A small CTC audio transcriber, trained from scratch.
Training: 6800 steps, batches of 96.
Data: trained on read English sentences (LibriTTS-R), 15625 training examples.
Rows from block 5 of a small CTC audio transcriber, named by matrix and row number. Rows with one number within an expert belong to one neuron, the router's apart. Each number is 500 + 50 x the weight over its row's rms, rounded and kept within 0 to 999. All counts start at 0. Numbers have three digits each.
Before each expert's rows are labels from the 100 clips, of 14976, where the router gives the expert most weight on average: "loudest band" is the band of the loudest frequency at the time of the peak; "strongest on" is what is common among them. Only what is clearly more common there than usual is listed. The data: read English sentences (LibriTTS-R).
# router: router (model.blocks.5.mlp.router.weight, 16x192, trained with AdamW), inputs 144-191
# up: expert up (model.blocks.5.mlp.up, 16x96x192), inputs 144-191
# down: expert down (model.blocks.5.mlp.down, 16x192x96, transposed), outputs 144-191

# expert 13
loudest band: 250 to 500 Hz
strongest on: voice: male; the word "you"
router.13:620456538546452466520466467511498529510523452556547499587578493475554511517480474564593527524549466498516461448483548530450542504543428385527575
up.0:523518489506497455559564460526470402387546550497529575477595518626475433460507446483514503466571480560545457489546509429537467450467504386384508
down.0:398561445509476461480470470559508513514545476587536544493431529509463541609481408502513370548492492580485416456470457531454480524506451677569576
up.1:547412538417604487464477564501446547498465577418547541442561507556481475481494476454521556427644508596509531498557531384560489536452512456521485
down.1:493518581504495590527559435521472497585545647511473515520413598494491378412457560545442568459435439552475506511543440497478466531482527458500494
up.2:388531422469589418456523499469522365506439583491462511582465590439517437587464498512554429506529507585533523496463457532577472563615484520453547
down.2:410471501576512440493507567470546520468550472598518479481516491490419505420553450441429497472511548565438507456529538499515433539470596588516426
up.3:484569503494534421547449486625533463596491449394527452459478569518433559457552541530545525491467546569540579538479447489566508523539466470584480
down.3:571524511510537529434539649550464536533470422406536460570427426554516464503468387491464521486484473440453415523586565458528464507490455479499424
up.4:506596518409544571478477480464428518516594581490593466527478456456447482563464398528499538429537393389428409453519586454462477478498509520440510
down.4:499475519505473547408487418541523501506534568625532455529500498492522494558468456568444561396513404490498520442473579500592536525427460526467567
up.5:479505547467541420539605467546421436486415536501464407487518493442538512568499464550453548524577497560518602573461386486560563532469427580492536
down.5:450482466549596576524476578464461587455552483600519439497573521552583527505527499462471483488530530465504452535585541428496495552453641506416488
up.6:490506519544555539454416568574569417470448477525474515468487461544434512554488479479441428496427482457446505543467482528402558486591507466523600
down.6:515427560435484562507455466440577558489441611536486507512571513433508498529350514505383516503510476512520493443460426538422427491529449476543480
up.7:430548442477495448533450509491490632516502454463567482484502517612554495460522559408501504570518513612464497527496544501610440524435508471497528
down.7:502454562465515575489541519422443516551455525597550478445474490524468529495520504547531549453577471399473488589553475505540511512444520413490477
up.8:559579491542539567485454524439572584479521442532558580572619464495502550469528485453484596509565466484500526429534471496445602510499590418535532
down.8:513594462579494444492443570403586571418521540596473439462495433545456519502524451570518463496568482516529458510467541589542525498426555507535480
up.9:515545464486481511516526445391524464564600492504492479530468349522571501498486524467460514523606477565502518496450573498536564522534413476513493
down.9:480512530431492519537532462490485505479503489498487523433436484556448522481547573383457561487520435494529503444423438557541493595575521542482542
up.10:550566542477527581562560501587515396541468567438508534496498525436530552512442391431476551505488513497550405490501443536546515508573442544484513
down.10:428505477450539402507483519410470496397517407497506525437571538508558492536504525539512523480405548512576453549478547435415534434535518425525487
up.11:532435524518519459498511547472484542530546438471538540524480464572436462497428489430509423548504635534572488524575466456509522636444532438417535
down.11:532525584506460475583516436524577455520378558532488479464535544466517460517491513548512521484439497482437502525514473500532472479625477625516459
up.12:410490414487501500494466442529498432525524401576498374531498526419569595538544458611505499562524520513521569517603575539497465421492476537531482
down.12:537462490469423520517466529523445505427502570490536522468492514561396485480426572493539569407480404557551436525615509419511522564449474483508463
up.13:535500596538504559465439548493522539592562459505449503452544549481519499476528527517490596535501527493610509479505541409586452472469507579479528
down.13:490543632474540480488531493508486424502496550538453430491450536530519517488466537471485512529538524484511426524418597510486505501522529431532460
up.14:539478454477503477515436559594532507507438427572500538454488488522543584536429495468457536475434578517495564536488489586441589533457552499450538
down.14:364510487501448481544467468569545463505494443415516524536479569476527582553471512470494499492467487521502521495454434594484555509492514551509422
up.15:465531514483566523448486459473497496511575560413494482481484471445511465500470445530455473483463458386422458466496562461521523554506522496504538
down.15:416469447558522581444523496542480544542541578540628492560523418482562545492496519439506518386498503538544465470452563530452530474448481551463502
up.16:517611449433539507506533544463471454474448464455437540543441558486505503536447452431502518612511530517583473506505435581534502544585418512556572
down.16:452579449536511594426529405569496570485537579481500473478469566505572567362568489479473455486492471522458448482594429447508494547547451499445446
up.17:520521501435473451523560410575422441483395585404466497476511472530408534518507530468568494494612554479483653427527456533475457492572499456524555
down.17:466484398546495523460523520546444570560501493574475474474472623496492420391534455523395468439626568488549451506431560499532478418447457500476414

# expert 12
loudest band: 250 to 500 Hz
strongest on: the word "me"
router.12:459442583461521532539532473456555496526477519514443452464500543427469465460545497544473412481570541471508443481562485475441441583508581576534453
up.0:529438443536431522474503570554490558430552528495428573494563431568469470396526507505568540422477500427439489513460528401485539556461524479509374
down.0:541519482500518506442419554598528538428397538454507506387524494603534407401519487568532459452511408579434504499469529443549580497476466572475458
up.1:531529442517581486434416499536447506454480467530570596455557512613518452508559513444469548488483419481519423461512497533511501500525630339557446
down.1:472537502511506479515471564515414518469445537548494473498506449512476529441468488470454528454558488486448550568448555531473542492509447512431550
up.2:459544425602470490403394449497529574457506477471560448511389447497540618520478517533526480486519512532562507522540587554520498494495513501516444
down.2:421572420511480475509397446562531472404543481511540439556541521474486557548573411520472378407528485519515496570497510519451492505515507458415502
up.3:564438538457451536449552549544498487463430429497450556525553514498461530536458518443432549462606459501488548523560430534435508537492506472622444
down.3:528492485611442532430421560550533571502448472573523481509496552458407488442552393539429455509510473483478503522567489419443431579510513461521529
up.4:452435540537454538523497493548591446513470467411494501530434388430556533521547432440475526499506551525657512456507541541508399552521404579502414
down.4:507455550487528466560490439502487463495409552496465567399578571575477433519402539426545496516434517557554501527528463549467554433504568390533493
up.5:497444616478550499503552439474494444462537493519417485509585544414505477454465582559522475436456529513477475500431516462484494573485481427531499
down.5:572460442456432417467426493577474565510449465446513555458327498492378491554478408491492573526555542443414524455462563425466539496532454444433551
up.6:567533543545402537523495542437419444517513450522518495519509482440451474527536565523546600465489405464507495359484507439573475411494508451458490
down.6:476510512459485532511504367589520515513572588485496515529445540503534501490435489463529459437405516495599450503451488509484467588471453550537530
up.7:493582559509466444474463466508528459470391512466457533365432591513504456517491546430392467404478580486463468533455540494572541456534495431495491
down.7:576521467595506595420479449413496489496482495515433524516540566409482516492607481483557452567559537479508419533480450594480574446577564451479483
up.8:576507495548441587552501466593470410507538465640560480486559533500591469485523405563529514505587491432502504463485508478468426531426517508548454
down.8:511373446599458421567439501609419571459502467530430476507641460410479492559471575483451525470602553521488541457542580407552437500467513583469506
up.9:419550464514509427434466509566592509563546554461475523478589433492543514555478473514587519583450490470536473550527450544433489536546476537475567
down.9:519435482484489383496432517436626586472577504562535462431482422493454437563509517512595425458512531451472571486555621474443472501493461541506500
up.10:490565496433474549496462480478539523565478497532454474418510407538586439442489578472604487515512602597508609501564483470503451500387528542510435
down.10:545596473562607535552627417496507538468410558460531487496518445545477507525483450529564488563476478486484481490551471487495551444533495543503534
up.11:515525461496419462567541475496561489506465539599552566489404522517498441541479404475513583454508575495502474464432543533525560494509513460561538
down.11:467552478468501514519430555512423537453625474455477472406474430564553485577488471507557554629539437509484495522556567507528520467456533520547618
up.12:422601477393488399509461532524529549521526487490469519470530562518435543540511451557503506465498408558426519499544520461584502467458459559519527
down.12:387564436568550438439544480491454494586514541402536520347561494476546528555469520508472519520476625479493507484599451565576525533501478547567606
up.13:483440501550436478446487452536496425523479411388473562524419522527477454443469572465504428533540486464532551545603490511534527572503424394569458
down.13:511533455516447494497511432408452522491556464507461492525535507502487455475480399456549512482577556545495536468568480540526581480490476456496571
up.14:456457534472410470538559473517370486522583410509485530431520508504481435512477428490553478528556396494539475547501501530474442502492485532529471
down.14:579474483547520536608449449553540498534594493525504572507536485369551514451449503501553451505545492516512542450481498486500614354539504493407526
up.15:477527466428526470432439530523579391430531529617526480376554427525564529479539500528547488556537535449524573363509551487453415481420507496537454
down.15:517434539498502496421507464516485465532451473515490511488498557535472534407466470391445578559449527444556538555496621469458538484514539538505536
up.16:459449469568597434579349534534438429521406478378462497505528479575499553531532532500510435470483483554503517535505504532483446479427456398548467
down.16:476471521481557435590511584385456562467436464488470510422492504484549539543506479440535515418441469523551547466506577516538493456467551610486488
up.17:483438488516529518468541504446531393513450499516436537503386508442490465587560492458422547540551502462555521486580497556501601496487516459495489
down.17:469477557478413480452458446486428475479445504506578549577494449457506485495503527481578437486519535488437519522573518481367545546484494554527462

# expert 8
loudest band: 1000 to 2000 Hz; 500 to 1000 Hz
strongest on: the word "i"
router.8:408562501465499483555465473468519547497498502477529461473472506507488555463426525500445480465495421548514496478516519502496456532574428563611533
up.0:453550466516542463481464459459493489556521402569486487496428553472548426430461501448504460480478511490556453534484451547464547555468436475613555
down.0:393411439501455483559523532477542506485452442464436544443481576394498457505492441567441470530540558490531448463572624550422551477618520410501513
up.1:521491449479551446544490482448549525410555525539473503549402495558461528441451553513578527453455450537459574524462506410478515512520494558537449
down.1:560482533559456432482552549484528515538429531550442547545504472431468467530572492537544449564517520538524487502467445499438513447573483446518529
up.2:485532570516438478492483425554468476469470474534489374439484496544461506488403502533524555544465464583572443488460487500448569529545454433491551
down.2:505483479595413521382514544524573506475481472487520555593522499570455468554551425571519451500452517442469587517488532502527571449454530453435458
up.3:543576529505595533599539514447437521525427575516571566486546514563517544474506567461463469554458551448506473503495507509551443475459499436396473
down.3:475435495508546437545522554556524492482543463476568531464491430458504476448584456539550449543528489424576497514499524436517564552472518447432480
up.4:477516478431397393525504439537490486525504492596487496490563550509508532540506567443514554540479482509491439489478505521540550431496474427481564
down.4:492460569482643549576479466519473530531499570386530506438416499527505475571423573562453619511550505499516477550445523533543419510552483402501398
up.5:564512456525546573504419578422503573533457513437427445547483522522466458445459552593481448520562452504579584557470493538475553637508539494589414
down.5:520578456481577509578552516473431486462526470509464537484402420491485516531474612469537469439506557555452508512597548429489555452492435381488507
up.6:624444488447585462536546550507451564490547535590530549485487507605486476474453410471503536481463494509453527421442516440476510442538598472535474
down.6:477419523582501591519507501469493468501551491577413452529516509459534520529495410544489516548554540550520474477553575429484422492498474481476532
up.7:505471543510575578510567435510623452490520444525447522632488527462524449484489506482552559468419380482363546431451502510563547507519471505486493
down.7:457565453555519462511577533479571551461481624379524536533450516496496448434499552484509552481557591482522489499431480524542532510380525469559607
up.8:492492525481515507519448470530541442379496472555525504595522447451571489561559483447532567510576450410562534463504525553479519498481532447562547
down.8:576485508524477498469462487469533522529494470453465533559502554562477515552438562449419506438439512431488526457545398464432520525474498452585464
up.9:430462519431470475355534513453517524337579457546490464427461520547456550562516486453472525485473535404482476531483468518394526509479469551574532
down.9:591508481502408428435518439553541514559497485570475450456559502431589428583518525575505538528472549450486435575592564555536500471487515502521529
up.10:499477489456435442422450475583610523507500602500551536527566543523425525554424521508563552521419415474525497548501472510440453492473487579528522
down.10:452463528541556504516486482487503465454495563466477526502444512601503507520464537409492597499464564520596471460431456489515483564537532521449509
up.11:522534477479468377515396556439496539517514466494522510545444438500487516408505587486387433540462497546519499419501542426545552537550502565528525
down.11:482446371470516569465437395497483572554504509497516583475553541500556549481513549508506533579503528471509498559445556529520520533507493537467522
up.12:400540415509570532637485489458551520414493495466586456448479499618460503504515478517487480524546562549486444534488505424437510550578506529489504
down.12:478567420478563522596480427401483520495472504528485542472543480514544556488524543463514503498475496461566529559490471494474515490544556564564585
up.13:506508577544413501408554440506505474522442444571497486546451531485556460568450532551491590492528470452498604438536428476522555589510473559594464
down.13:582434475563392538503558604504512518550454443491467586563464451492594458472451551524480506488486454387394478475480457522544435380514497453446541
up.14:503559543465459530416543456532578487443501638462588456559473446467611490507452461532519511603467589424416529460463513527490428462500565517452524
down.14:450500507482471489476435494504546502435460488471421526466554580535487515413526534562540526484496561615501387529500530549499471496500451542451540
up.15:521468475469493497475461470416580485506490440505498521541489408565484448457542583465564586429534518592530567505478494516445532395495485438562471
down.15:414452430536534453455564557530473538447575508542569476505530452501475439533554518572543505479426458476449480480529493494473493465441405503522426
up.16:526450473599538549459523410546482512484514555521424454532453482583438475507490474462478476450455567497480522553468463545500433677439593519490449
down.16:471553517649551496479478574529445453471515491584566418386482529453499483564478506470521496514482536482507580553490467530473548449527440504427563
up.17:484551468541555485576460442549565526375550503510597584493453465494446591495495470521507447474453432613386495477510542512501426582553467489421509
down.17:468446476489447545480487517514411497492478458497615486460507485469432551484498484504563472480467553497449488642500466579509547453500532602525488