From a checkpoint of a small CTC audio transcriber.
Data: 15625 training examples, 41.8 epochs.
Rows from block 5 of a small CTC audio transcriber, named by matrix and row number. Rows with one number within an expert belong to one neuron, the router's apart. Each number is 128 + 32 x the weight over its row's rms, rounded and kept within 0 to 255. All counts start at 0. Numbers have three digits each. After the name is the row's rms in percent of the matrix's.
Before each expert's rows are labels from the 100 clips, of 14976, where the router gives the expert most weight on average: "top examples" is what is common among them. Only what is clearly more common there than usual is listed. The data: read English sentences (LibriTTS-R).
# router: router (model.blocks.5.mlp.router.weight, 16x192, trained with AdamW), inputs 0-47
# up: expert up (model.blocks.5.mlp.up, 16x96x192), inputs 0-47
# down: expert down (model.blocks.5.mlp.down, 16x192x96, transposed), outputs 0-47

# expert 12
top examples: the word "me"
router.12 105:156157097121084171162126155074172137134081130102123170113165142157091114129202202076131091116148121124138166197144131107141094108130119143169115
up.0 094:118128167113108187131142165099110166107146157103106127160063132145111158100129160114174144146138072137151153114075175122160126130111151133091091
down.0 101:100120133130143100101151109143149099092135125089137143148126160142078107143110115136053164203111150155146143140146100125166100126159098148107076
up.1 103:147040097090110128154173149172173111181124137112082102081093190115111183133152136103101130077111085092106127140126150116082135105173104186136109
down.1 100:175081146037094151092132113071136144187097161127180126096131169088147085112150077123094160125154146079157156139098139136050184090153119109135104
up.2 101:158100141157212141121127118094173112168156082028158093140112112044089117127112103162162123117138136138124095116165109174161153120098140108136139
down.2 106:137098132091157103179128185112094104122193122143127183122118152086154123133130128134092123147116227111104187101072151156132165168170145151065166
up.3 089:128167169140080151144155117130152144141096128151119161145167151172119116103181128126115121086126092091045100090130134147096162117043169101159098
down.3 093:194153187105083140137132086148157125138088110076108089111115113103059066146194183144165106136055132056090129076176115125104175075116111099135109
up.4 107:127163164165146085118100110080170174086114078090158123150111107085150138149143147156141110148058129196113049115153106089114073159069112098185186
down.4 100:178186105104131150095088134186101106144120096169119130075182128124056157116094109119131127153124169164143099140144127171118165085144109085086136
up.5 095:110169126135096136151124093118152174105140209156194124117183129131127109074072124126110166102142104086137156157100101173143114161138120081142133
down.5 100:153101169160133103124151084134123146119142137163157102100077095139145143112153092093156134196172149109124116173086091142062150154136180125100055

# expert 13
top examples: voice: male; the word "you"
router.13 086:129186093081095105107147216141137057197119156172150071065150150164162142107095132167153123075137132162114078118101090101120192102168081060166135
up.0 112:134152116160175143174145111104086156131177146101185096171128166179107182160115066148107097146188125113181072080100117101100091092121174108108121
down.0 106:083087110099130148195087161147145125094079112170152144134150125134142127168134095048174074113089119149074148133124088134184119167166167125104121
up.1 102:112153133153130146145153177121119125151146168115118120186125097145056163080118146108155122126165108148169128141156085171101116109140114154130122
down.1 104:081117142177085160097104148155059140136160173102149117156183102163177152164086054064090168098095104145083104146088111119166128126146122087163087
up.2 113:095140109072148102143129115121111173174125109163164090115138207135118181126136129145110115151162094103143112138112126135176104117118136163141100
down.2 107:128134111138137157186186111135202147169080115090128092167055157137155092135114138139124141164102077090128153126063130128153069135095163180047183
up.3 103:177148114067142058136128108112156075118109105111120105081166117102085141086190125124115082133155125109153120145064144153168111119137117182182133
down.3 111:105142074161113136118162132195140109106108183149124144161063108105104110143155164149159068126103095115128138165133108118131114170166154169109163
up.4 143:119087130127123151097126164172115137123095093131116122119154146123088073153181164051124152105076112135093151097167094098135103170109131125188115
down.4 106:145084179113108123120148110199176188148101129109143130134162095097141148165128138079134103047100178147100130134061109164098140100120151107141161
up.5 103:100143114113172148098053124084084175135130154225155126142110083110101121123142103150190129152163192139057077094112161124119081193070208062148144
down.5 101:119117158123110120188115113119151123109148119111089121072103124114127134112091137095150128132161080096094135113068082166203075146094184107111136

# expert 0
top examples: voice: male
router.0 099:105162148110097090130168077150143074101181126148129136059156091198162140147122157102135109166059139169089115175081122102121135089125213120137128
up.0 108:141079138123169116151158154111197122160167141104104060118138084131101114148127100101153098175135204167092079071087138102181127206150120105127155
down.0 102:108173125138105076172101150194147157191096091161112078080147097122159129116096039133097122140173074100074161069126131114142178156086172137113164
up.1 111:091073117167169154071086144163109197160128117102103104152133164109061123197144146121135154124113130117150157038143123057153142088072123061123086
down.1 110:126165150139077094069093168166131134206145103164114180081086086132119105169171138142172139073101075168143142125076104152088113101181163055114091
up.2 094:099140150127118177163102152123155123146126094104148138145107116163151118156153093076101131109147083089131122103116072129092152120032133102159090
down.2 094:157064126141161127179114136171134152148141192079112146117110134154143140150095176161143132129117094117096155138098108018094158097106050149137128
up.3 101:104174186071101115109127095117149155118136097138172126126155116158107114132115114161087136148148140161080158169133148140143123143097105083147137
down.3 098:161100041143097133083133147142112064164144144105106154070145153107099154106119146092067114136159126160178122196132135157200110084132174139165107
up.4 109:109189121139129143167158097130112160130123083164090203172098097114088138056084129128106131117158149120104056100097172118087089092149133122132129
down.4 107:153133128134180117110173097115106146164157190131104138159148118138083090029074103175132119146112173133151166160085171148116151157113117133176106
up.5 090:100107158080099122102117117062117172102119136112112122149154164099108159108084123148197103092116156089182130154053163161104154119114173100137175
down.5 089:136142160092115106139069083135149170134158169118118114103155144124114163135128181108158155059120191144121122127151111107132111094087132123165113

# expert 14
top examples: the word "in"
router.14 111:124107102152168119143167107111120108096130135131116226152121150179120131129120107143083117114185101080088132161099202099150125145164122151166176
up.0 104:064152127193146105120145139114157147096065156100116147109195093097207105094160141185060149131139109101175134198123141124126126133138057144149113
down.0 102:114140088099109169134162110108129126157142075125126143136136145109101175125134113108169164142151108130102177106140059142121158117117163110121091
up.1 102:105173143146185109123127104113079155059104188095129151121126082128117142071151178134143088117162110174177069120134185192056143118161089155147154
down.1 104:081078134127101157091085140111067159124044088138129134099161142136140098179174140084121138124108129144082171087151083106125088076100139160156139
up.2 102:124127113131098140125161165152129105105132141168106138077139189095095094123168142125118101075105158129161095179164146129161158092147089105139122
down.2 101:149169160111160111150114126183144137130042110058122121089140130093090158125141057137078155149118163080114061175105141065154119151095138114170079
up.3 109:130171117133146173123158145153172137126140148069170169124200097158113079173081129168088135102143173125140160061121152068127203089127069056090122
down.3 104:185102130078129113191090122153131178101154120114116099159139159099115130115122099120123128167123194120166145143106119149149096170181124139128113
up.4 092:107068118129095149128197086144091141115123115195138207148094155148143147105130137111141140127146097138096132105097131158131115160126174127118142
down.4 100:144096156147145085107035165096163082114125106116172155115122083186170103088138103154142132126143158116139090111136071129097147151125129175106140
up.5 108:082170156080182139119141153097183176147157130090112084131161116155122070182187066196087097099110123169155154149146128176073060132096109127099124
down.5 101:151139075133107120190113160148142151074188062133148139098141160131145152166078110106098147148102160133151140102179152159098173118132205102124134

# expert 8
top examples: the word "i"
router.8 102:160126167116150090122062134133108140154192110128060060121168123111107140178146067173105150146105157129130193086178129117129154180165075099149116
up.0 082:138126107163168194108115111169137114129104137170113155171052116113135110117154128164149124114099092054130117129122096155142130157128130162154141
down.0 093:128076084133080143064135082146133160066153090111159077133110097120126128111147103133125164123120128115114132135170150110073127115132124135112133
up.1 096:131112131097127163154148157130137139076133101180132099100112121084113166121069169104107125109098143076054070101144135169147114067093159143087132
down.1 096:128177146180105127110128122115097130139124088199107102104055134109159140164101167128114102085109143133085166064168131182129162122153127074180182
up.2 085:183121098073169122131101138166072119123117134072140096131138121179107160149107084057047086202141204159158116119116138139131171139115114201147138
down.2 093:080141114158109114122096134123154161128110086121134143191106168091139100104134195141138102071096115127158089065113112108125111069093168120139162
up.3 115:115121087195108155155129133131130239115110096083127093197122109139165109110132129114096183120122103088074126061071154118132106156171105113082118
down.3 111:138127117180138195173154130118175118151148133126112122135112058082098058157068128148123125126121056174100094108142142116110061129138144106129095
up.4 092:164101095179093143123089129107087108176130127155133076103163150141150129080171094086098149147104171155114190083076185132126115128159129134112093
down.4 097:152113157144113114131137209153137147106097124145208136107146146134153120118119091113141128103178149078093141142117114133108161121130109122117162
up.5 095:114174184133183185120132160140127134116127065130190118076160125118086100164194145156102131081081137148150161088086095120149132122108173088121128
down.5 097:113137112094152140137091091158138148139075100110155150138173136155117140112138131131141151144138163155144078161183121160122146122070105139107098

# expert 2
top examples: voice: female
router.2 113:105120128090131105174170131084153072149127123139151134155083111104092078130102157169168092084185145156168147053118134120096121137156171129072154
up.0 095:165106158153102085153197133151099143124103067144171122065096140142096130153082109123107090147116128159106085127097113197130126122129136164132120
down.0 097:080118071091116135122115155145110119060104125200153121119094134147176087116164165134152101126198120160154138167134122182165136229105174081126084
up.1 115:195140076181132125096124143197095136099099181137125151124123099129107127138117148078115103147100106036098102106137148144108106086158134122143172
down.1 113:161149113085133085139109135162142097154121115085077184120163074100058137124100142169121100135118118095142135115166104142110133078158126153124101
up.2 090:111137131128128166133149127180122090079156117143056167092110098083111093116107112168078145148095145094107203082153222150111129144127107078121116
down.2 097:120195116121137134111152155147137132076175066059103143078125191131120055142114118153185116144115147159139095154187117085114126094087096133094124
up.3 097:151091126159083092153116086090106146089071146141130121152137125129131088153104152124149085130084105154186148190122098058163154147146196126131131
down.3 104:177136172165122143101138199128179211118143145122099100163108117129150176159076172115164099109083152094174085123107126086181166130095132076197162
up.4 095:111123148197143092129160133120121140154111115126156152114142104155175110079109163120115138107087115155135117153097097101076110052043098172176068
down.4 100:165095111151112170115141122059159146156128105154111143108108196152070119137090144177143121140141127131154208132157144164085155166156121181106089
up.5 095:084112095101128086087108174185121089094071102174078172059122131196148073155111134138120183125134129105116164078123114065156165115115132133144164
down.5 100:097113054094121127120119112097087118118142116126116133171164153103122176126166172222059103163141130152124070116077112094105152125063120154131160

# expert 1
top examples: the word "not"
router.1 095:119199216114105098122137115148125106106164083070152135142151085086176096135130130089155093159073182202113171174096146126086154091109133152168191
up.0 114:077106118160100089114143144113131067078128099112147174121150068099139117128130104078079100178137139106154158176077131113120135124148131155144098
down.0 105:086128059158131171154057112139113074113113151121180135138089096120105176141138107171061139125126108117058149115205169117118106131139144111168089
up.1 091:140129132143049101080160088138090110093111169101113167154153074180156068097126145137123126154182148145162205113130133062065123101144112154175125
down.1 093:128151097114083169092086063149143092108112121147104141145100068187195115114180085134151143183172140148116118193110109136178158147093135105115112
up.2 103:110128138123114126096155137078109128141106156149165154098104168127160096146150113096087148117156098105111137105132095099090065110097111121147114
down.2 103:152168160106140130058194152124103170158174145142156161090107123080088174126128156136098136138102174132130121134129071101091141137161060112120094
up.3 091:139134111110122130187124102124133115129101132127176092198090092099148167132086061132127119215168162104172075085096151164140170115116119104076109
down.3 099:168113119157167142184137149130140125150154091115112108156116142070097124172100141145140114091168073137124151116153092154137130175095132168119143
up.4 093:150156128099139130153140188115118128129090126118141087127152117087103175119131122103077144129110135106088104095145068051114135158176113154081166
down.4 093:164144136178123172145160193145196086105127141126094136093156113161126140147108122117104152074120071125185147162126067115174105090112178182149120
up.5 105:148110115115130119125152145063154142112194156081143135120086146091179144138149142143115133106142152156107146125109139102131020151100113086124143
down.5 104:122070113109182141152099146117167100126097073114133124133169170114071119091111118148156128153110134092177157161095179176097131095157198107072129

# expert 6
top examples: the word "this"
router.6 112:120095067196109159157053097105170100117150121139150074092119128108107151159111121165119171095136069098126100155097144154139163081079146147106130
up.0 110:132162065186085164119127127113152151118101145136080165068121075139157057099099221155022123141101112128078157093087151104113154176157111111123103
down.0 105:173153141156097126084159114166163117148186123115138057204157107148164152096094114142138157136161064132128073065107169102121118127115140163130116
up.1 092:135106112133110054129150127105128122155123166091183151091116118170168129138124126149113149103142186139140158114142132104126075099161127148114131
down.1 098:091130139037137067085201137079096087167161153141160128104142150095188170125140143129179108082162186144160108168098142208113101100112073101166161
up.2 096:097105166126090170103138064085141162055126111119115115218092125162113109156161096164109172095084076154155084101111119131125178122113173151093193
down.2 103:098202120119163127194117129149168077167148120116078153101194182161130118116135127153125165160137098123107085185126069115123167161104136142168117
up.3 103:119168113129131152132078102086207172147170125125134115123127130110100110173118085226145102107142114137132103133111126135134081151084151129140119
down.3 099:113092114156109143146146086160130140138103111139144118109128087101170071185063216104170145123132085136094154068132110144110115128114120107068136
up.4 105:123212084091140145081119071097120150110123200101125112142157049122156052108110176148115099117142102172135157101149150117130160080087127137092155
down.4 103:154101125156177131186115116171127124145138167123087141161144059155109105173155122133124126101093040141145131097104139079155116117149145063189117
up.5 103:157131203139133129104093163126127146119080080136177130127101146092112143118151162084245066087114169187094129152125137110171082107070147120129135
down.5 104:150105105187100110142098183131123151164115139130113113131110117145159136076120150127155095109106177092072129092129149123136149112107130084071169